{
  "model": "self-supervised image encoder",
  "dataset": "aerial photos of the United States (SatlasPretrain)",
  "train_examples": 203450,
  "image_size": 32,
  "crop_scale_min": 0.2,
  "horizontal_flip": false,
  "translate": 0.06,
  "color_jitter": 0.4,
  "cutout": 0.4,
  "method": "simsiam",
  "arch": "vit",
  "norm": "layernorm",
  "norm_position": "pre",
  "hidden_act": "swiglu",
  "mlp_ratio": 4,
  "head_dim": 32,
  "fused_qkv": false,
  "bias": "none",
  "qk_norm": false,
  "parallel_block": false,
  "inner_norm": false,
  "patch_size": [4, 4],
  "conv_stem": false,
  "layers": 12,
  "width": 128,
  "positions": "sincos",
  "pooling": "mean",
  "register_tokens": 4,
  "projector_hidden": 1024,
  "projector_out": 128,
  "projector_hidden_layers": 1,
  "init": "torch_default",
  "residual_init": "none",
  "optimizer": "normuon",
  "muon_scale": "match_rms_adamw",
  "learning_rate": 0.0059,
  "momentum": 0.95,
  "nesterov": true,
  "orthogonalizer": "newton_schulz_5",
  "adamw_lr_other_params": 0.00074,
  "max_steps": 10700,
  "batch_size": 256,
  "epochs": 13.5,
  "lr_schedule": "wsd",
  "decay_fraction": 0.2,
  "final_lr_fraction": 0.1,
  "warmup_steps": 1070,
  "weight_decay": 0.02,
  "adamw_weight_decay_other_params": 0.01
}
Rows from block 3 of a small self-supervised image encoder, named by matrix and row number. Rows with one number belong to one neuron. Each number is 500 + 50 x the weight over its row's rms, rounded and kept within 0 to 999. All counts start at 0. Numbers have three digits each.
After each neuron's rows are labels from the 100 images, of 14848, where the neuron reaches its largest size: "lies over" is the class under the peak. Only what is clearly more common there than usual is listed. The data: aerial photos of the United States (SatlasPretrain). In brackets: how many of the 100.
# gate: MLP gate (model.blocks.3.mlp.gate.weight, 512x128), inputs 0-127
# fc1: MLP up (model.blocks.3.mlp.fc1.weight, 512x128), inputs 0-127
# fc2: MLP down (model.blocks.3.mlp.fc2.weight, 128x512, transposed), outputs 0-127

gate.407:514420596556454487499497485486489473588506468547501516563543437510543487489541402447529619567433464555535519470491494477476523504494458511504456517456542425461569487410417466511522462542468486400455484561560520539532548522453500460502457494459467339503446493594469549639525503529455453558563473535518502554435537525554521555600436588480515477468539583464404474490479524488527479380525
fc1.407:512574402416490528562484431487482556483406388475511571443513494546426476486435592562489452440544486458464487528515503533536418508477407479524597508557456541486454574471620543574539494534494478623536489561341543510498453432534489547488572535501465547577439532468517505473484479500487521467423538474540548477509468461456527446462598538556457473547463456517539502516503382516534489531529
fc2.407:501485535433473472521496422531490528521469420568527442513579578511511494496561551466414436478444496531652530608439452477473597507461613522603517534442373524620508521522515519377566519456439446512521519505489469472493551466468476464503489521473575482420397462501427559517575486496593494520485509496524499506514485508584533499445492417514505447413496472460547519471465510457450529533565
lies over: building (25)

gate.105:460506620500597524475480455526454493428496482435517513440467551469463450451490387480635553451545537427518496490542568415390512496391428537507496631443523454435429506508504508497472522609528524579487575447509541477565487579513454536555580528477455479484439462543486553584473568537549557460471435504552482521503570459448511427503513453475515495429539443504503502545562449486494567496478
fc1.105:471550485506591413582442506482467389437590518494491369546515530378503557522452529577551514473521466526453437500481461446439541501549508514565524525448577581460451466528467550488453479484521586496525536482419441487527507429442520546448459460504482588528464480499575626514510519477479509520499435516516502495400460544490488584540429561548555406452477493491522455521561480503616563416535
fc2.105:523440485557584559381508504510485547520473459594452507501508532434510569524496477512445389509478439349400435535543503464568504438489478441481462584570494432461535464496509534544569580555436558606475497497558475482535503493457519403463560492436534471642498584467579487556513568509483481478506376535485508497499489491474483516481480528525516544557501496534541503472445500578486404419495
lies over: building (45)

gate.275:519566539498508438519578515493440474532548510464514569533504465538587429530521513474486490481565469455510519514574404521521535503510459498505435440455479481467521612420524417515484415368532556457568528574416496538453424438451515526483599528566572451553490466550506563470507535472490516456451426447547463569563437420556518498441517389568506445440456511496472480477571511640537514567461
fc1.275:485504494533472540510430532453547520543390456529511430513540461460415539490479420504509519519474527493514484512433617541507470519465532536557448527491482549507493422566451523460468550525552411538419453510559500533458565606504500474472419461496445535452602498473420505564472489477578452574573548529483545433444550633459563540600421529415515514568550539447445507543418465407437516477548
fc2.275:428513423417459500463487463525433431424509530482565507473467540490460462623450473541416470517538403466469509594469451456462488458524432462501480532472588516486517600534550567544561478441500482490504493443555490540564436327561552490465443501485563503575491454469570435568567468512501586501559548539515442470520473488498482529600587495480453530527472418588546528557456545474554535541473
lies over: crop field (27)

gate.106:512557516451514478494507448508517449592511615341500461512468551506431427491495496498461472455468409541502532493593505573461448531448511490570544511586481532617486546509484552528525431498525459601497490477432514518472550457611518522477554508420479469587434478577356451466515565395539495460499516433521484514505465389545473478526492487499537444447542501501537511492471631507546493513450
fc1.106:522536520566538469439611462522456506523508565401474445481377565544387403466513559512507520445484438523533493537569474489455506524497550483562543531545458531583511537599499491510529420448560466512474535518510495483390512453607505519460505498445530518600505464660446460442473568476554470400495507425517413500556478497546474476437541461531435424458467470535561479468485552524534563515480
fc2.106:526561438575588435469498521594615566516460498570482535474470491521491501468551509555490525487460568519501446358476639445465492495566459460504524535477543574505446466514545521509438522491510487469445536499499586535454471524384539534527559527551539401507521564497518474446473433525451494508503465569425561475470449466566396475535511447400487483483496526398496534384516462586504536546422
lies over: crop field (27)

gate.13:535527417661570566478527468507602483401504472390402554528425552525449457459512456575401511561529570543496507479525545464435470609478554455518449532428540499454568475554545421488471483539499578555582453489505495483547564556522468432461467532415466537527525498451528511475506441451524547406483526512477479580471488541551454476538398443556499470447498447541466552507504489573525529480499
fc1.13:535454512517501482460532567537510514444399572488594446491485541543476430565485507616514512502520468512432578491431566454557485499543497397498489489430514536568501522501506611537511469593463553474440577528477434519513600515568436526463397444430532523532550463472545454476535565464516509476510500460403508521525456512529476464471476558501407452482457560492515541381558477423540342552525
fc2.13:446456583460546550585531519557457516516484524456486481448596518596429559480385577535448495519515541560487487565514505544432549435418494592450591507523530571475543460483536504491475481481446520542442540413483460493451427396585546596406516548565454481416532424521475468489411531515534427472558554461476526513505477592444494516521461469503422456545484456519563463604519500456434508490503
lies over: building (26)

gate.184:473439490490536469490493451504546435602487463567431478532568515484450501530499575499543497461521487500463405506461511412492458552452424563568509518529540508511469453482412532431388570504423598553465554549446536574468548516523503377566522335530538534500520498454545435516494450550469528463562657525437462480480537520528535527518434481511510477472484509472504582540441483623510485518547
fc1.184:533441505533507471428502510475453420513446416408506419501508489556528624569393505543364471517520566467587532469402496524499464506595577522483446472501527484555492507506596513445481470598465473579511570589515521469504450487387567446455407509511548515443532483395489508492498498558564472527526482489533567482556503518467434531538566488456471536502593493590492469466480511538432476580492
fc2.184:527501569468474481543493381543422406532569504528410518520450497501509429541523564533447548449478397541549550492568508513539466588353456553524417444496515478560576562444405507473557508528507549515462519547401469449490547524557430428477400563468432449516531436535456490464488514499452511472547578519534498515504523561509469624595472502508516513514586423538530481529471470497462565451486
lies over: crop field (25)

gate.195:428546543491510630495470451568449469529474585539468465543562519437492444533570456463500471521505607458574496516500582517385578473459564535506479515472606543439519487504400441462426561465465538500531507531555482447523495448430460459510540486460524472480511443552520477434437562506515483546477449522514538503427512509487504546589454508498506479379578327530508542478570483571418489481567
fc1.195:470447422450477460547425495418484476474401480530470502499557569437504491527472525603443493545507490514531543534505561427425513453490578455478551508471484528409495475558501464479434459472496571553526452403572538445559488538506599538495451554504477538473542508486550525460474464569526504539537441426566425518416547563432531520571580427596586465533471453531509489496482471663416460496571
fc2.195:445422522485466524496493538558524525421483342513519598526506499566463358540593564511524471453510488429550491454570546494517504539444520494477549602449480440503536536534455549461571561565489507607421539494435564514571473458473432509537461492482479504597444519583507483591542479521542514504496358489461462466420564501499481504515530453436476432524507431433549510489535524561501417502477
lies over: building (57)

gate.159:522453554586501558508480515451492482478579528440463466606532433400556560545489450523524514457513541500556493469528497421468456596499478528401506483517451412381371524592467469466559486505471527489418541508593506540592533528498523525537498560483500485451516501475548542396467450510459560474516414586426421481516523549466487571452584424577502584539458490481487485520515528527589488440439
fc1.159:408542511522466428467487565434566545600455422480568520519544510535562510510472572515460551478471483575467487416482490586556479484479504492549540459436447457453578440430518499553548441495497524496597381463498470496519471456553562461464546473545528473519484504462448587477490585510555322503473600459456483474538527485562545493522461510548442433513470517603555384541428515512462548534505
fc2.159:488450440519467449549577416432540424546517436445502508464531531452513531427608493410557542541504537529409576554534491540505490481483525456475492533402551519394507563537532532486524378413569514513580537500524563564466525517425505554520509625536473530518579467389479522466518482466465489442544492487583484529553419494577449517488548484460473470512502448568461441518554382426479552505503
lies over: building (33)