Rows from block 2 of a small self-supervised image encoder, named by matrix and row number. Rows with one number belong to one neuron. Each number is 128 + 32 x the weight over its row's rms, rounded and kept within 0 to 255. All counts start at 0. Numbers have three digits each. After the name is the row's rms in percent of the matrix's.
After each neuron's rows are labels from the 100 images, of 14848, where the neuron reaches its largest size: "top examples" is what is common among them; "lies over" is the class under the peak. Only what is clearly more common there than usual is listed. The data: aerial photos of the United States (SatlasPretrain). In brackets: how many of the 100.
# gate: MLP gate (model.blocks.2.mlp.gate.weight, 512x128), inputs 0-127
# fc1: MLP up (model.blocks.2.mlp.fc1.weight, 512x128), inputs 0-127
# fc2: MLP down (model.blocks.2.mlp.fc2.weight, 128x512, transposed), outputs 0-127

gate.241 094:202135168110165092173177161148106083215158143140111103199201109172137106091143149161077150097133145050125140113132113094129130086118100113125082079123105133113171120136091110151091089132117112099108097182113129071172073126136162167139085163122133173182126172110160161116098160119113166091115127160104095131136085104145097103050143129101104164118129091122132119109148185148165129143157
fc1.241 101:197168161117169088194164129131126055172206146130154172176189133169083096116080199138115128104150170071128138130117110080120082082179086122139094130131106127120133123187110090121090110085129123125082140153100128073179067106108173124161142111162147135139133159130156185107160152093120129102073101107093132108116068152138109106079138135116116186135109112105091124115156165134150133125137
fc2.241 123:114174089120179109146160170106133096181153132043108134093150091139182148041175105169095105132066150135150155070177138144127137111171092176117192146127122133151114132117107125130133132135140141127120138165082110129112171102169084140140161112149113064106051124143135108139168144141115130151088149126070173150078110113146141144088167057149141083098089158144133090116173110164184133111075
top examples: crop field (33)
lies over: crop field (33)

gate.19 100:114116155153105121164198160157105126124091056136127106126098123133089151128127100121105180149192114146078167161137110116105099072131155097160105177074121084108166130087159086102197123133105116143107081111144066068151130108170132105138065156152170115152122180154141123070118141122171154070116116087133084142151071179172161115128191124170165149105155132102153158134190130098166086116133
fc1.19 109:091096126144114130105178154121155138126200081166110103117139151108130152095113079100151164138165127142031139154111137122121094111115186167155112130100169149156193163154091102115173148136147113132134079136103124064131194106161108119126127114132127125181100189124059167130137124042153152072116091082129124127095077134177151079122141126201164114124165129070143134106169107108134096155081
fc2.19 098:114114167163083118099154148159140124145141147120162145156094118158158146121174088110165175130145188093063121107107071092125104126097080160120145085098111114086130120205140102124113107156079043107135132173077187150130124129122152093065068206102111132152096101144131151123147127140142116131178101146152133123201160168159158110070095115180071158102057146147142123104103142163145108148143
top examples: building (70)
lies over: building (40)

gate.489 099:176137177120116100144207130062094071204111191100099165171123144124145167156181113152066151109125171127157124161120106127151139118125156146136098152133094127101162137086163079090162124157125147169122125140084069072161127093070157124095068092154099083093152140152089185118150161108164130151125077101119156118158147065123104113119169128188159137087106153123123094146095124072126145133138
fc1.489 105:156099113122154049095164125105101192129177165174142109113134190117103131165150134178102165146119149177070149159121138094153121109154127130122120106138176146178158126123141067161120102099150114180165135157111087086129109080133167115148126076152146106133087128143140129144185120136077119113029082077127074128153085149181149140142125139145146157106066113109152150106154033135087129086154
fc2.489 136:066192105152161134162126117122140059165127082164112124161164128118135159127123199105116106150116201132049139128126112159157174137154116181089177076158052119144171090133165120096098178101102104172089111098070118129158173162111106129077132161122146156113115161100126114123090184181120117151102130129092155141125130138069140123119150111180138109105063148124106076109109083129178170129113
top examples: crop field (28)
lies over: crop field (28)

gate.235 121:147141185153153091139161143085101127182123152142135135190116162142144144103134195129027066098196143132114134185077109093141142099157121178103114157185072119087172080168128112131106120080139085148134146101079090116117100059097150115101077124165137104054126155159134144147133182138116154142109074130169145124150096130181137140116170120163124142087074171125114095157131155123144128144124
fc1.235 124:104097119098206059163156116106086123169118152145091068199146163140117121124160117110075142094159164136082135125100093170108118132175073166108091074164123163140162098135115113143121102080152143159136168158105116132103120117132160156160105118080178124139108165165187120131134155183100151117000094100142126155139097131186115132131152117148162134098095115123145129159135131153135129080131
fc2.235 125:082225125126155100116112162171164103172148115092075093121133100150159145083157167156085124079090168168084162093161169150130162129101119102135137142095122119193172150132156115121110126121144140136079103182113123106139181146152107115053097125129134116114063154145116132110159182173148144132098136200081151100102143147118130149113159132141106061128067137118105050082116100128159178145076
top examples: crop field (38)
lies over: crop field (38)

gate.264 099:149128110107094136107167126138125128111172189103170158148126146167133116164166087173166222157127081085100148084097131068112152133069163104119111217170089125091105110119111075109149114094136123193066098091129127091180159102103071148143152165139139118116153058170118116126156162144147141067159123087114121125118086151167138153102169087153106108160142143092119183097146112147150130087111
fc1.264 089:160120085099080123067194146112129105113152176115158169163156164138125137210149099167120180158121127161075152122085074071105155142088155107111115158145108137078090133134111054120152144103135113173104076094159135077125168113122101190105139112123116149158146060142123163152190111157167109079160117130090102127110081132172112176086154116147169155139152149099109153087185102131168144097105
fc2.264 192:099164097161131039113158165139121131128055094157131093128121184132089150080150074194073116163125203110115128131113145091071099135144144125085085106162139102142174116145113107090104125124098144124097100136072131088167142096136127092088066136103112156151138112102168172098115096119144183103171132137108118211165180139193137135165099134132150125144132158121134179133124118159195112179127
top examples: building (69)
lies over: building (45)

gate.388 094:118105151166139122104099075116135068158167149074120096150098074077140167142030131116165104138101117087109151160182133111170141162110139126158110135181169188108162117145153104160180083107108129114117137140130108166108144041144128110197117211198134129162101142113140106078122109148143108075152113085130142148160136170153128108132117140138087117137160123141101124187062119103172079114135
fc1.388 088:142135141107122134120173137148080140127162162123131099110174206096165093101102185143105174157125098107133173105123123104137118110173143084106182121110113052089142077036132168130163163067163143125121108141140163125074073147110167146074177079086170109130135111091152166135148204190128107145117113113129172106173144092128076135116161082103087134132169145107157133087121170132098146142141
fc2.388 090:123099162152129116153129127168162202137138142126164126047139139181114153125082185113149136108106109171129117152126068144187167132143118059195092128148133091171155083130172139085128101153129147154086071089180085135097195129097100162108136100144100131191142102137183135139075133124122093085052154085147147129145113112164077158119103136068106125154131142140118113162099095089160120152084
top examples: crop field (33)
lies over: crop field (27)

gate.223 105:093141163103140160143123161110129097095194159133192193099147115135132161127107125110129128125063134096079177097148122130133154167096124174076113116202106145133073108177116091067128096109123196157126097132161106109180125100108158159202039080110134156189113094094139088101133139164105155136131141119093105102172151108107078107138132129114087151167160130150131147083122063137187135125136
fc1.223 109:087134150104119093100123174080137134123115195140153122182147096108110160121129136080157147118134124094114092083144085140145115121104144165164098137181059151150122148107153112111119132120145141093184024127146058144121137124117170150140028173178103168166160115136118161143167100131099155124120115123153079114110104135113096097080185141135149210145148138179066169124102112176078151125109
fc2.223 092:159198067168185139154143138194125155150107124078082143128149117124164079070118068161096127094155159165206122147112195092095093118121153155097156176144147179110116109103109100120180146121095146117139114183133166115161121131102080123123102095127113116120118129142145194098108089123128176169137137116163089121109108052157108151088111151091064170074075126086126101148134151113136145155086
top examples: building (80)
lies over: building (30)

gate.389 092:129125175141109161162173095142071107138132114162131100106085121174088142085131063181177122177152087158102167135162114105140109153172088107135146118087193191155138121134098143160130133141125115129128100111147184128139066173119119079134107159159119112162081088048142137148138112142090176105110146149106126154104168098211190113107137108171146076132048149126123118153110086091101103114074
fc1.389 107:153109147134096164099058097135102203152180126157136125139078094139136109117112143129096144101101107137142161156154140117164148121194094102132177091135114103122108151134124134106086120167125146133089082101133217164111068134161103169100100160150080108164176113090119109142105105196078125153095181161081122171079162090127153124113175171207147101122125077144112142075088090165096127158155
fc2.389 093:070159097149151092159145158082132108079079159114130073149093084138106075143121201153195163079113154151114112128089144156120106149118222103107081099168139118115177118146091116183151107108161156155173096148123133119170154112132067191139169131106091095088121181165105143167088144179099127122166123178068087135143084098121129125118145108085137073112131149139091182136130132125128129150154
top examples: crop field (47)
lies over: crop field (45)

gate.92 104:149170129097138126059137109135069105167188135139091144112151116108071135103073151177149084144113152101110102103157071164119115176075199096120101088117111146174118119100077144124083120165135093131176111127134195159117180093092078128113126096169113139203194101094155197145133085129112088084133132128140106148165126070110146147160133149142152117122110091152158139143116159129189141136190
fc1.92 119:154156111189143099068135173168064149173161164148132174164147117106090103109038107122168148115130142062127131159135130104110122100157123102161116099138125094158158118103101106087034157084173137158130160167125135055141117100151145138106117072187108125086143129090143180167131153089112083155108106146073134140147113149136158110193177116170121143174149124189108116097117139117073141103112
fc2.92 071:197147102107137096180075190116089085178091184117108182197109144160133126155144166185121142131116084135098116129140124155150125157183165146099157063135108119096154114130125128163113082143093150206097065160066150097116111103103094160189187156139131106115127083119111060071124134083127134114105145156180134115124161100114150157090122133152130134122119088149056107134110136152134094133167
top examples: crop field (49)
lies over: crop field (48)

gate.272 100:154085137188141120148132133087102114106109140173115084107114160111083134143099152142123094116166081105164142136156111173130100109105156140175174150114086223114168097146120123167176135147123173145105142162067158120105069127084074096125100138161137170128167152034129145103116176145090114110112100112107109183154096116137100116134186141161130148070141074122173183162134123145056118146068
fc1.272 102:144112135230112131123112083089062131129159099214166154149164149165152131147080150119205130174137107140105128047136141085045098153162113118139151114080132152120072102134162135123212170109120138098137176133070142148137130137131135091187109115152133153127128096107139121123083114129141128154103108117121101140132111139114080125138089126174091073138135047139112154167139093160145078145150
fc2.272 132:134179138182142085124167077157129102100162126128077110143150041123115132107115121177089154115082137185083191078105122128168171178097162188138084139183126058142163159128109094108143107199097107145177126102158112155107164088147125058132113109088133146165095171163139089151194131142147077108117155110124128133157064118147109157112112119122127110153139126105116063130118151113141183110103
top examples: crop field (40)
lies over: crop field (40)

gate.411 105:128070103148119159140133120121094145053176091118132134101124158167101101117108077199113083101111161118161103143123114102183099091100129094163194076130063091130126169095143168167135213176085162158110125169115179155156086134125119133152187154165141153148097122108140104136102110145057085109106153107114088157124154174153169138089183127100150106146095121178119090137119078120131142182110
fc1.411 106:131077161153126145074085136119123117115169126135139144175164153146095150107098113180142052109083136106165135163136114116180156112114155179132131095128125164149128110114122180101126203128099168074104118118145148182148080153115089153114097149162147141125058170092065102138131153113159115170178132126153110122086104130169119137127115125185092128137034085129152085159081092082165165197085
fc2.411 132:074160133166134069109085122129099095093163132101110141139118096140136154122125199120123186122138119170061146104180165104084184171090173130117086092162143145139162071148121112173075095120079102153109100141129170118102054156072129123157122051102102149122124177153115101116145133177180148135139155147127144133160140116147176123133132057067129124046147165153149140169127182116117121150121
top examples: crop field (57)
lies over: crop field (56)

gate.18 099:138111123135109126107132097096086169158112131101116131148099153047130119177129139082091115169114123088165075122126080116119115131127141157168156109110121097070109164083138174153096152105134175103153168156135118130071126130126162089108124149140095091112133169088106142119113143181130145159155171070121197075109175077119178179084145070169143134161119194133110160169153114102164133243118
fc1.18 105:119092103117171106088080127139174121138137113106109081106172136119135083173118112092124143081162141079153080073104180150155135155153088113164113143096171158189154153188132145130116142138125120187159132096118076185124153141087135150117149153132216204106136092137149097083119131128120109147113131132112070169117119212157101112157126171064087112064115087135123107152130065132145119071149
fc2.18 077:170155124130141101096183113200106087124127143203150127164160099129126112112111179132070078113139154094127145133117144104104175083139165166162100141086140108135119084139122100067114117143120144127139192186095122130125197112117155042054125122134129096136086142033153135157145111134167149144139142116133148126133205128146132179125150061172120107110100118119151146046095117099100136167116
top examples: crop field (27)
lies over: crop field (26)

gate.485 098:131126111146066121146127095150145150084111120168158146154148094146037170127061135106156115135095098155161160099176084122124096208137066163084144106093094143174082096104115130130098184118136140077118176159141119165179123126088113150150083170174138110109096118110123124099145139175174116165076112069121116127160144120184170123080150128154174139102139090173120115167097085121097116177176
fc1.485 103:146115101080144123145123100149111173132105097166171167141172108078150157135130129095112114132185132089068200098101136147088142157149112160110058133124138102109099076129162088069134175131150120158097152104108083150123101160192146130089146070127177082108110130117116147140173151160218171098109156150141095064125136129129100144073064154170114090167102153081099121150123126189174155128137
fc2.485 114:151135132160105180146159160128126117119167085087125106128068085162120086137141125089114112134120086105123143120100075150148101097112115104146141169097111119144175100129099154177089109090177149126160138147122142134134194198139228107166148165163133157073138097065133187141114125103118128151124083126177113214137105133072057081159124138181138163157157132130107091090112113075123131076090
top examples: crop field (34)
lies over: crop field (33)

gate.428 101:121155166106162178155128214125143123096179084116140154147191155200080150137114104143148140098132135157123139106059110110155171158099123144087148110115155160143124107165138188118109141114194072140119103136075128113141092067099108092110112095192107110202080122117156133107156145077136092131128072085135152118126069139119143145084175113153068170148089119166107124154065091113151124150140
fc1.428 098:152157120148116146091071069121164119128099159174166104095116105043147096164097138104058131192155167130110065118158154112125133086156132135140155176147121120111112155083113070083146121134084197173130146082141129140148103151100117175104111174086093096100190094154114151193082110114127199158159188144133152083142157136137133105159056122078132099116136136134145098093154150137130111144154
fc2.428 089:122090169108068133141142098133124146051118111084183158134155159122060136145122069089152146114159108167131089209099069127098125155115103153145085109119234103088089143159087171080118129146144128063176124101183125107176130166118146087127130106128156182143179116100126141151122142099123133126164097132139138106144131129122124098131087177142122152151167125141187119145078133076130099192172
top examples: crop field (37)
lies over: crop field (37)