config = dict(
    model='self-supervised image encoder',
    dataset='aerial photos of the United States (SatlasPretrain)',
    train_examples=203450,
    image_size=32,
    crop_scale_min=0.2,
    horizontal_flip=False,
    translate=0.06,
    color_jitter=0.4,
    cutout=0.4,
    method='simsiam',
    arch='vit',
    norm='layernorm',
    norm_position='pre',
    hidden_act='swiglu',
    mlp_ratio=4,
    head_dim=32,
    fused_qkv=False,
    bias='none',
    qk_norm=False,
    parallel_block=False,
    inner_norm=False,
    patch_size=[4, 4],
    conv_stem=False,
    layers=12,
    width=128,
    positions='sincos',
    pooling='mean',
    register_tokens=4,
    projector_hidden=1024,
    projector_out=128,
    projector_hidden_layers=1,
    init='torch_default',
    residual_init='none',
    optimizer='normuon',
    muon_scale='match_rms_adamw',
    learning_rate=0.0059,
    momentum=0.95,
    nesterov=True,
    orthogonalizer='newton_schulz_5',
    adamw_lr_other_params=0.00074,
    max_steps=10700,
    batch_size=256,
    epochs=13.5,
    lr_schedule='wsd',
    decay_fraction=0.2,
    final_lr_fraction=0.1,
    warmup_steps=1070,
    weight_decay=0.02,
    adamw_weight_decay_other_params=0.01,
)
Rows from block 9 of a small self-supervised image encoder, named by matrix and row number. Rows with one number belong to one neuron. Each number is 128 + 32 x the weight over its row's rms, rounded and kept within 0 to 255. All counts start at 0. Numbers have three digits each. After the name is the row's rms in percent of the matrix's.
Before each neuron's rows are labels from the 100 images, of 14848, where the neuron reaches its largest size: "strongest on" is what is common among them. Only what is clearly more common there than usual is listed. The data: aerial photos of the United States (SatlasPretrain). In brackets: how many of the 100.
# gate: MLP gate (model.blocks.9.mlp.gate.weight, 512x128), inputs 0-127
# fc1: MLP up (model.blocks.9.mlp.fc1.weight, 512x128), inputs 0-127
# fc2: MLP down (model.blocks.9.mlp.fc2.weight, 128x512, transposed), outputs 0-127

strongest on: crop field (33)
gate.289 112:122134128146110112103105148131094138126129039161122122105049154157123104150125143091149116169107159130066134131122096162160161153208082140085139144173133113188106175115077113165145146154113126113114127167087101135132156084128114122116086176097050105119163179163130106117135170114159140149141125161189158138150107115186146126131083151133010098128127160109139077110156166076098137119178
fc1.289 112:139097087170126128143076180131131192139178121096150087101115128115138100119078185079132102187095144160050098133133143116120129151144162189117144137149095089107094116116105135139142131121098094155134159137115111096131144113105161106210112107131084126108093170166104102104092144120222199132098152130170061145175103123178105112122159055148101151126156135076149113081174140115143082147168
fc2.289 125:124125126160076122122126184143133153145158181155137169164104106134108109136084111121144200083097116176174110083065121110137191069133163134212145097128153165081127103128128079129113123172103126105147153164117128077119102086095147086157139060141092104139134171123145109132160120068138136074155192161146084154106096150112149149124135129112204093091145143100147187097113055148158090143125

strongest on: building (82)
gate.217 099:148094105128153193123169099118137132143111130172193082118113111090145149141086116135172124230078151152153110161156070091087176130109144136154118152159099108120148087126103134119107137120086086099109164137150119158141114133116116215078112116126173101138115108224080097109139106102171089118096107141160137169084179115083176126140177120097178148139152137123071140046119147112132107105144
fc1.217 102:105118106132068077129120149147130130127111141143159148128116176107097121122218152133102062071120103120132120086135169144169087117072101172167133167037115140148095137147113129086143102115182145140111121134110193106072155094127194057158115103193131129112134153111139148153124080166132169119137204075108144134119062101169115141111109084128115131158148139099125118215158147131103143142102
fc2.217 099:122132141114160121083154115131112185167093131131106121110089089131120101116154142081129159093101070099158126183182152169141131115121104082156090164101094147175096140126146165098184101143117144158114153100191182155112111104076112108102159189144110191081130121125134171169109106142121112130063134168054156163118131129179127151171169047125083143085189106074140170088157113137101117099094

strongest on: crop field (41)
gate.277 080:108123164082060104099130085156141125111137086093159150110058084136083097072111148081120113081187102095125087176153120153095092157194112178198163152188153133123134133178111111170098177143094174136144128136136145107101088125103141134149122188084107125096194165160132095113070091115114159054139149113088161098097136095159136137172127166129168126150176139157112124131136126121107151146172
fc1.277 099:131126135108127182161118139091143168175138132132055113103174090143180076103185147083107160171115115115100124063158147114126177096109085163161112128106073092216114091130136123138132136195076179228122162151130168156086119125152091104117169147078125116145119107140125129102130126103084117086067144076156113132145121091160106124131171142076084128165150143120083112167103115153168120152139
fc2.277 048:147144110160121149111087117077135195127086176131083130143127133143158112114119113154122107208157060158115125112171154114135133098134130135137106135072087119187139133097088173141152077130184106178172139139196174113043161128096111150166156098079137116159178134122117118150155089123122109136062109108159092143138155099089149121144075097123167173085161137091091090118073117177182103162095

strongest on: crop field (31)
gate.89 126:110179141125160081173148139098106051180146114138115151112164148137139096054147160209126147077097204138159155083142148131112172102112114155104128060131085099183168096080151129147105149130124134161120146165077136130155150115152091143107129156110106090121084137142114097088117155189141089141052131174084139137122092125146103167101203103152151052129112173113122119119166131106120161145106
fc1.89 124:119170145120164105170136141094119074189153094152107155121182130133125082057164157194128149062090210129163155094142159114122175081107139151106144061133085124177160102101174127135100142128135134153116130169105122138140148117169100141099136161107112090131110123132108086083111145186114091141038124175107139145118086118152102149085196105149161052129102176103116119117174114105122163129104
fc2.89 235:133154159151150110123116134169160154188146115117079117114135081132104183121123138090148126125102155182076164109126155149159156138142181093119141143115109109232127119136159098109064151086050161096044072141123134076150174152123107113064127129144187161125082200153110099095159130111137131145167138160136157130070156135126115124054114101163138141083118116122097117126100103198108136111108

strongest on: crop field (43)
gate.129 090:126084034125150095148131216164071174132084162140137143108164127149149133092141154159089115139121125133137156115134107135177117129128139163075176186146127115082089123103155178104183085160133140186095186121100165133131134120131096083142095095109138146135095122147111134194074084107170168124140095113131171147130066133128133179126146094105128082165138136108129134145074167149084106056067
fc1.129 090:138138155172092105154124083114171113114118168127118144111115172119134156119098144095105133157184150080131109211087102068175079148105173198156151106134119097132145168098122101187118182155143142112125117122104101137207145146141146104154084167141087141119171095110187126058136160143098135129127105072132118140080055069072129105159167111151140180058150097113113115156093106104168126128146
fc2.129 097:155149088138164157151117178108130176095069117117061104088150143142112130105156133142138142078082132116112101109160133149118145127173112132096125113101156169094115127123166187104173067081158109168096140137166177130092077117075112087161222150109106091157100091185103140205102155108162147095097074134160124112107119154196103181134111106139103121146142187110155152074138118185122107123099

strongest on: building (82)
gate.493 117:101130087134094147114182178133104147122160148145129088104118099110161157125083163152162117182135128105149120157099135107081161117068103149180107125075061168142072165116142176144126140140159136111116153091127173202157070125127166119051076159130140118095119125103099170076134170171101186168104120113112147115141081166160131107236162122059134125127116116116108164118150128116106139073138
fc1.493 109:179142169175176092119099095114157165136091105091103167150143142139101100118136123109082144075136128129143120119123158165170099125184158096100161137180197131086148087127141116118108106096084148120165139162105118069087113128121122128194166089107122134178124133144146088175118099099132043056159180174145107099098183124087147146038090118171125094151141134087178124104097117130137115152178
fc2.493 166:146124163132129154134181145163136093150134130161159093091113117118043166137132098078171066080167160128125083140164137126131098173115095090140126101133092143123071107136124083116105154143182123162115103131171193141080139154177167114081104097078128143089129093127075138080146181158213148128060151124149091106149156090120148091141123096081123153121120127155182130120192190087136157138101

strongest on: building (70)
gate.16 110:136164149107165116107161110086078178150130163131093128120172103110145069172147150123147154150178204080138138098155117102152067093146099199135107175155126152101149165093092099045122141111172119130085121080140160072175095173117136129182118132164127070102182125119135153162111183131196132148136098169107141101148067124132071086115148165125069135085106144133118139141095119112094109135125
fc1.16 100:173140092102172154133125192128154084176152197072121099134103159206139117163161118134144163078086153146140145129083105098213059160094139148116095131138154039105159088144151192140117121133148155111167104174131106144153114160127081123117076108128103124111083144109134115109107092112133215159158117143096119127115104088119146116189130126135109092120149107130105110127096062162115149149070
fc2.16 132:115118163156130115126092052151158181077165117144168111137157140145099093139179141084191139160111127112082202082154144130133099115116153147176099146159140124137061186130117177159112132173142170107130123121150171167123113131099171104132147175139176075077115112081121107092128201070135125083156056126109106100080151093114175121171124129094134114031108149142129107127107157120125111101114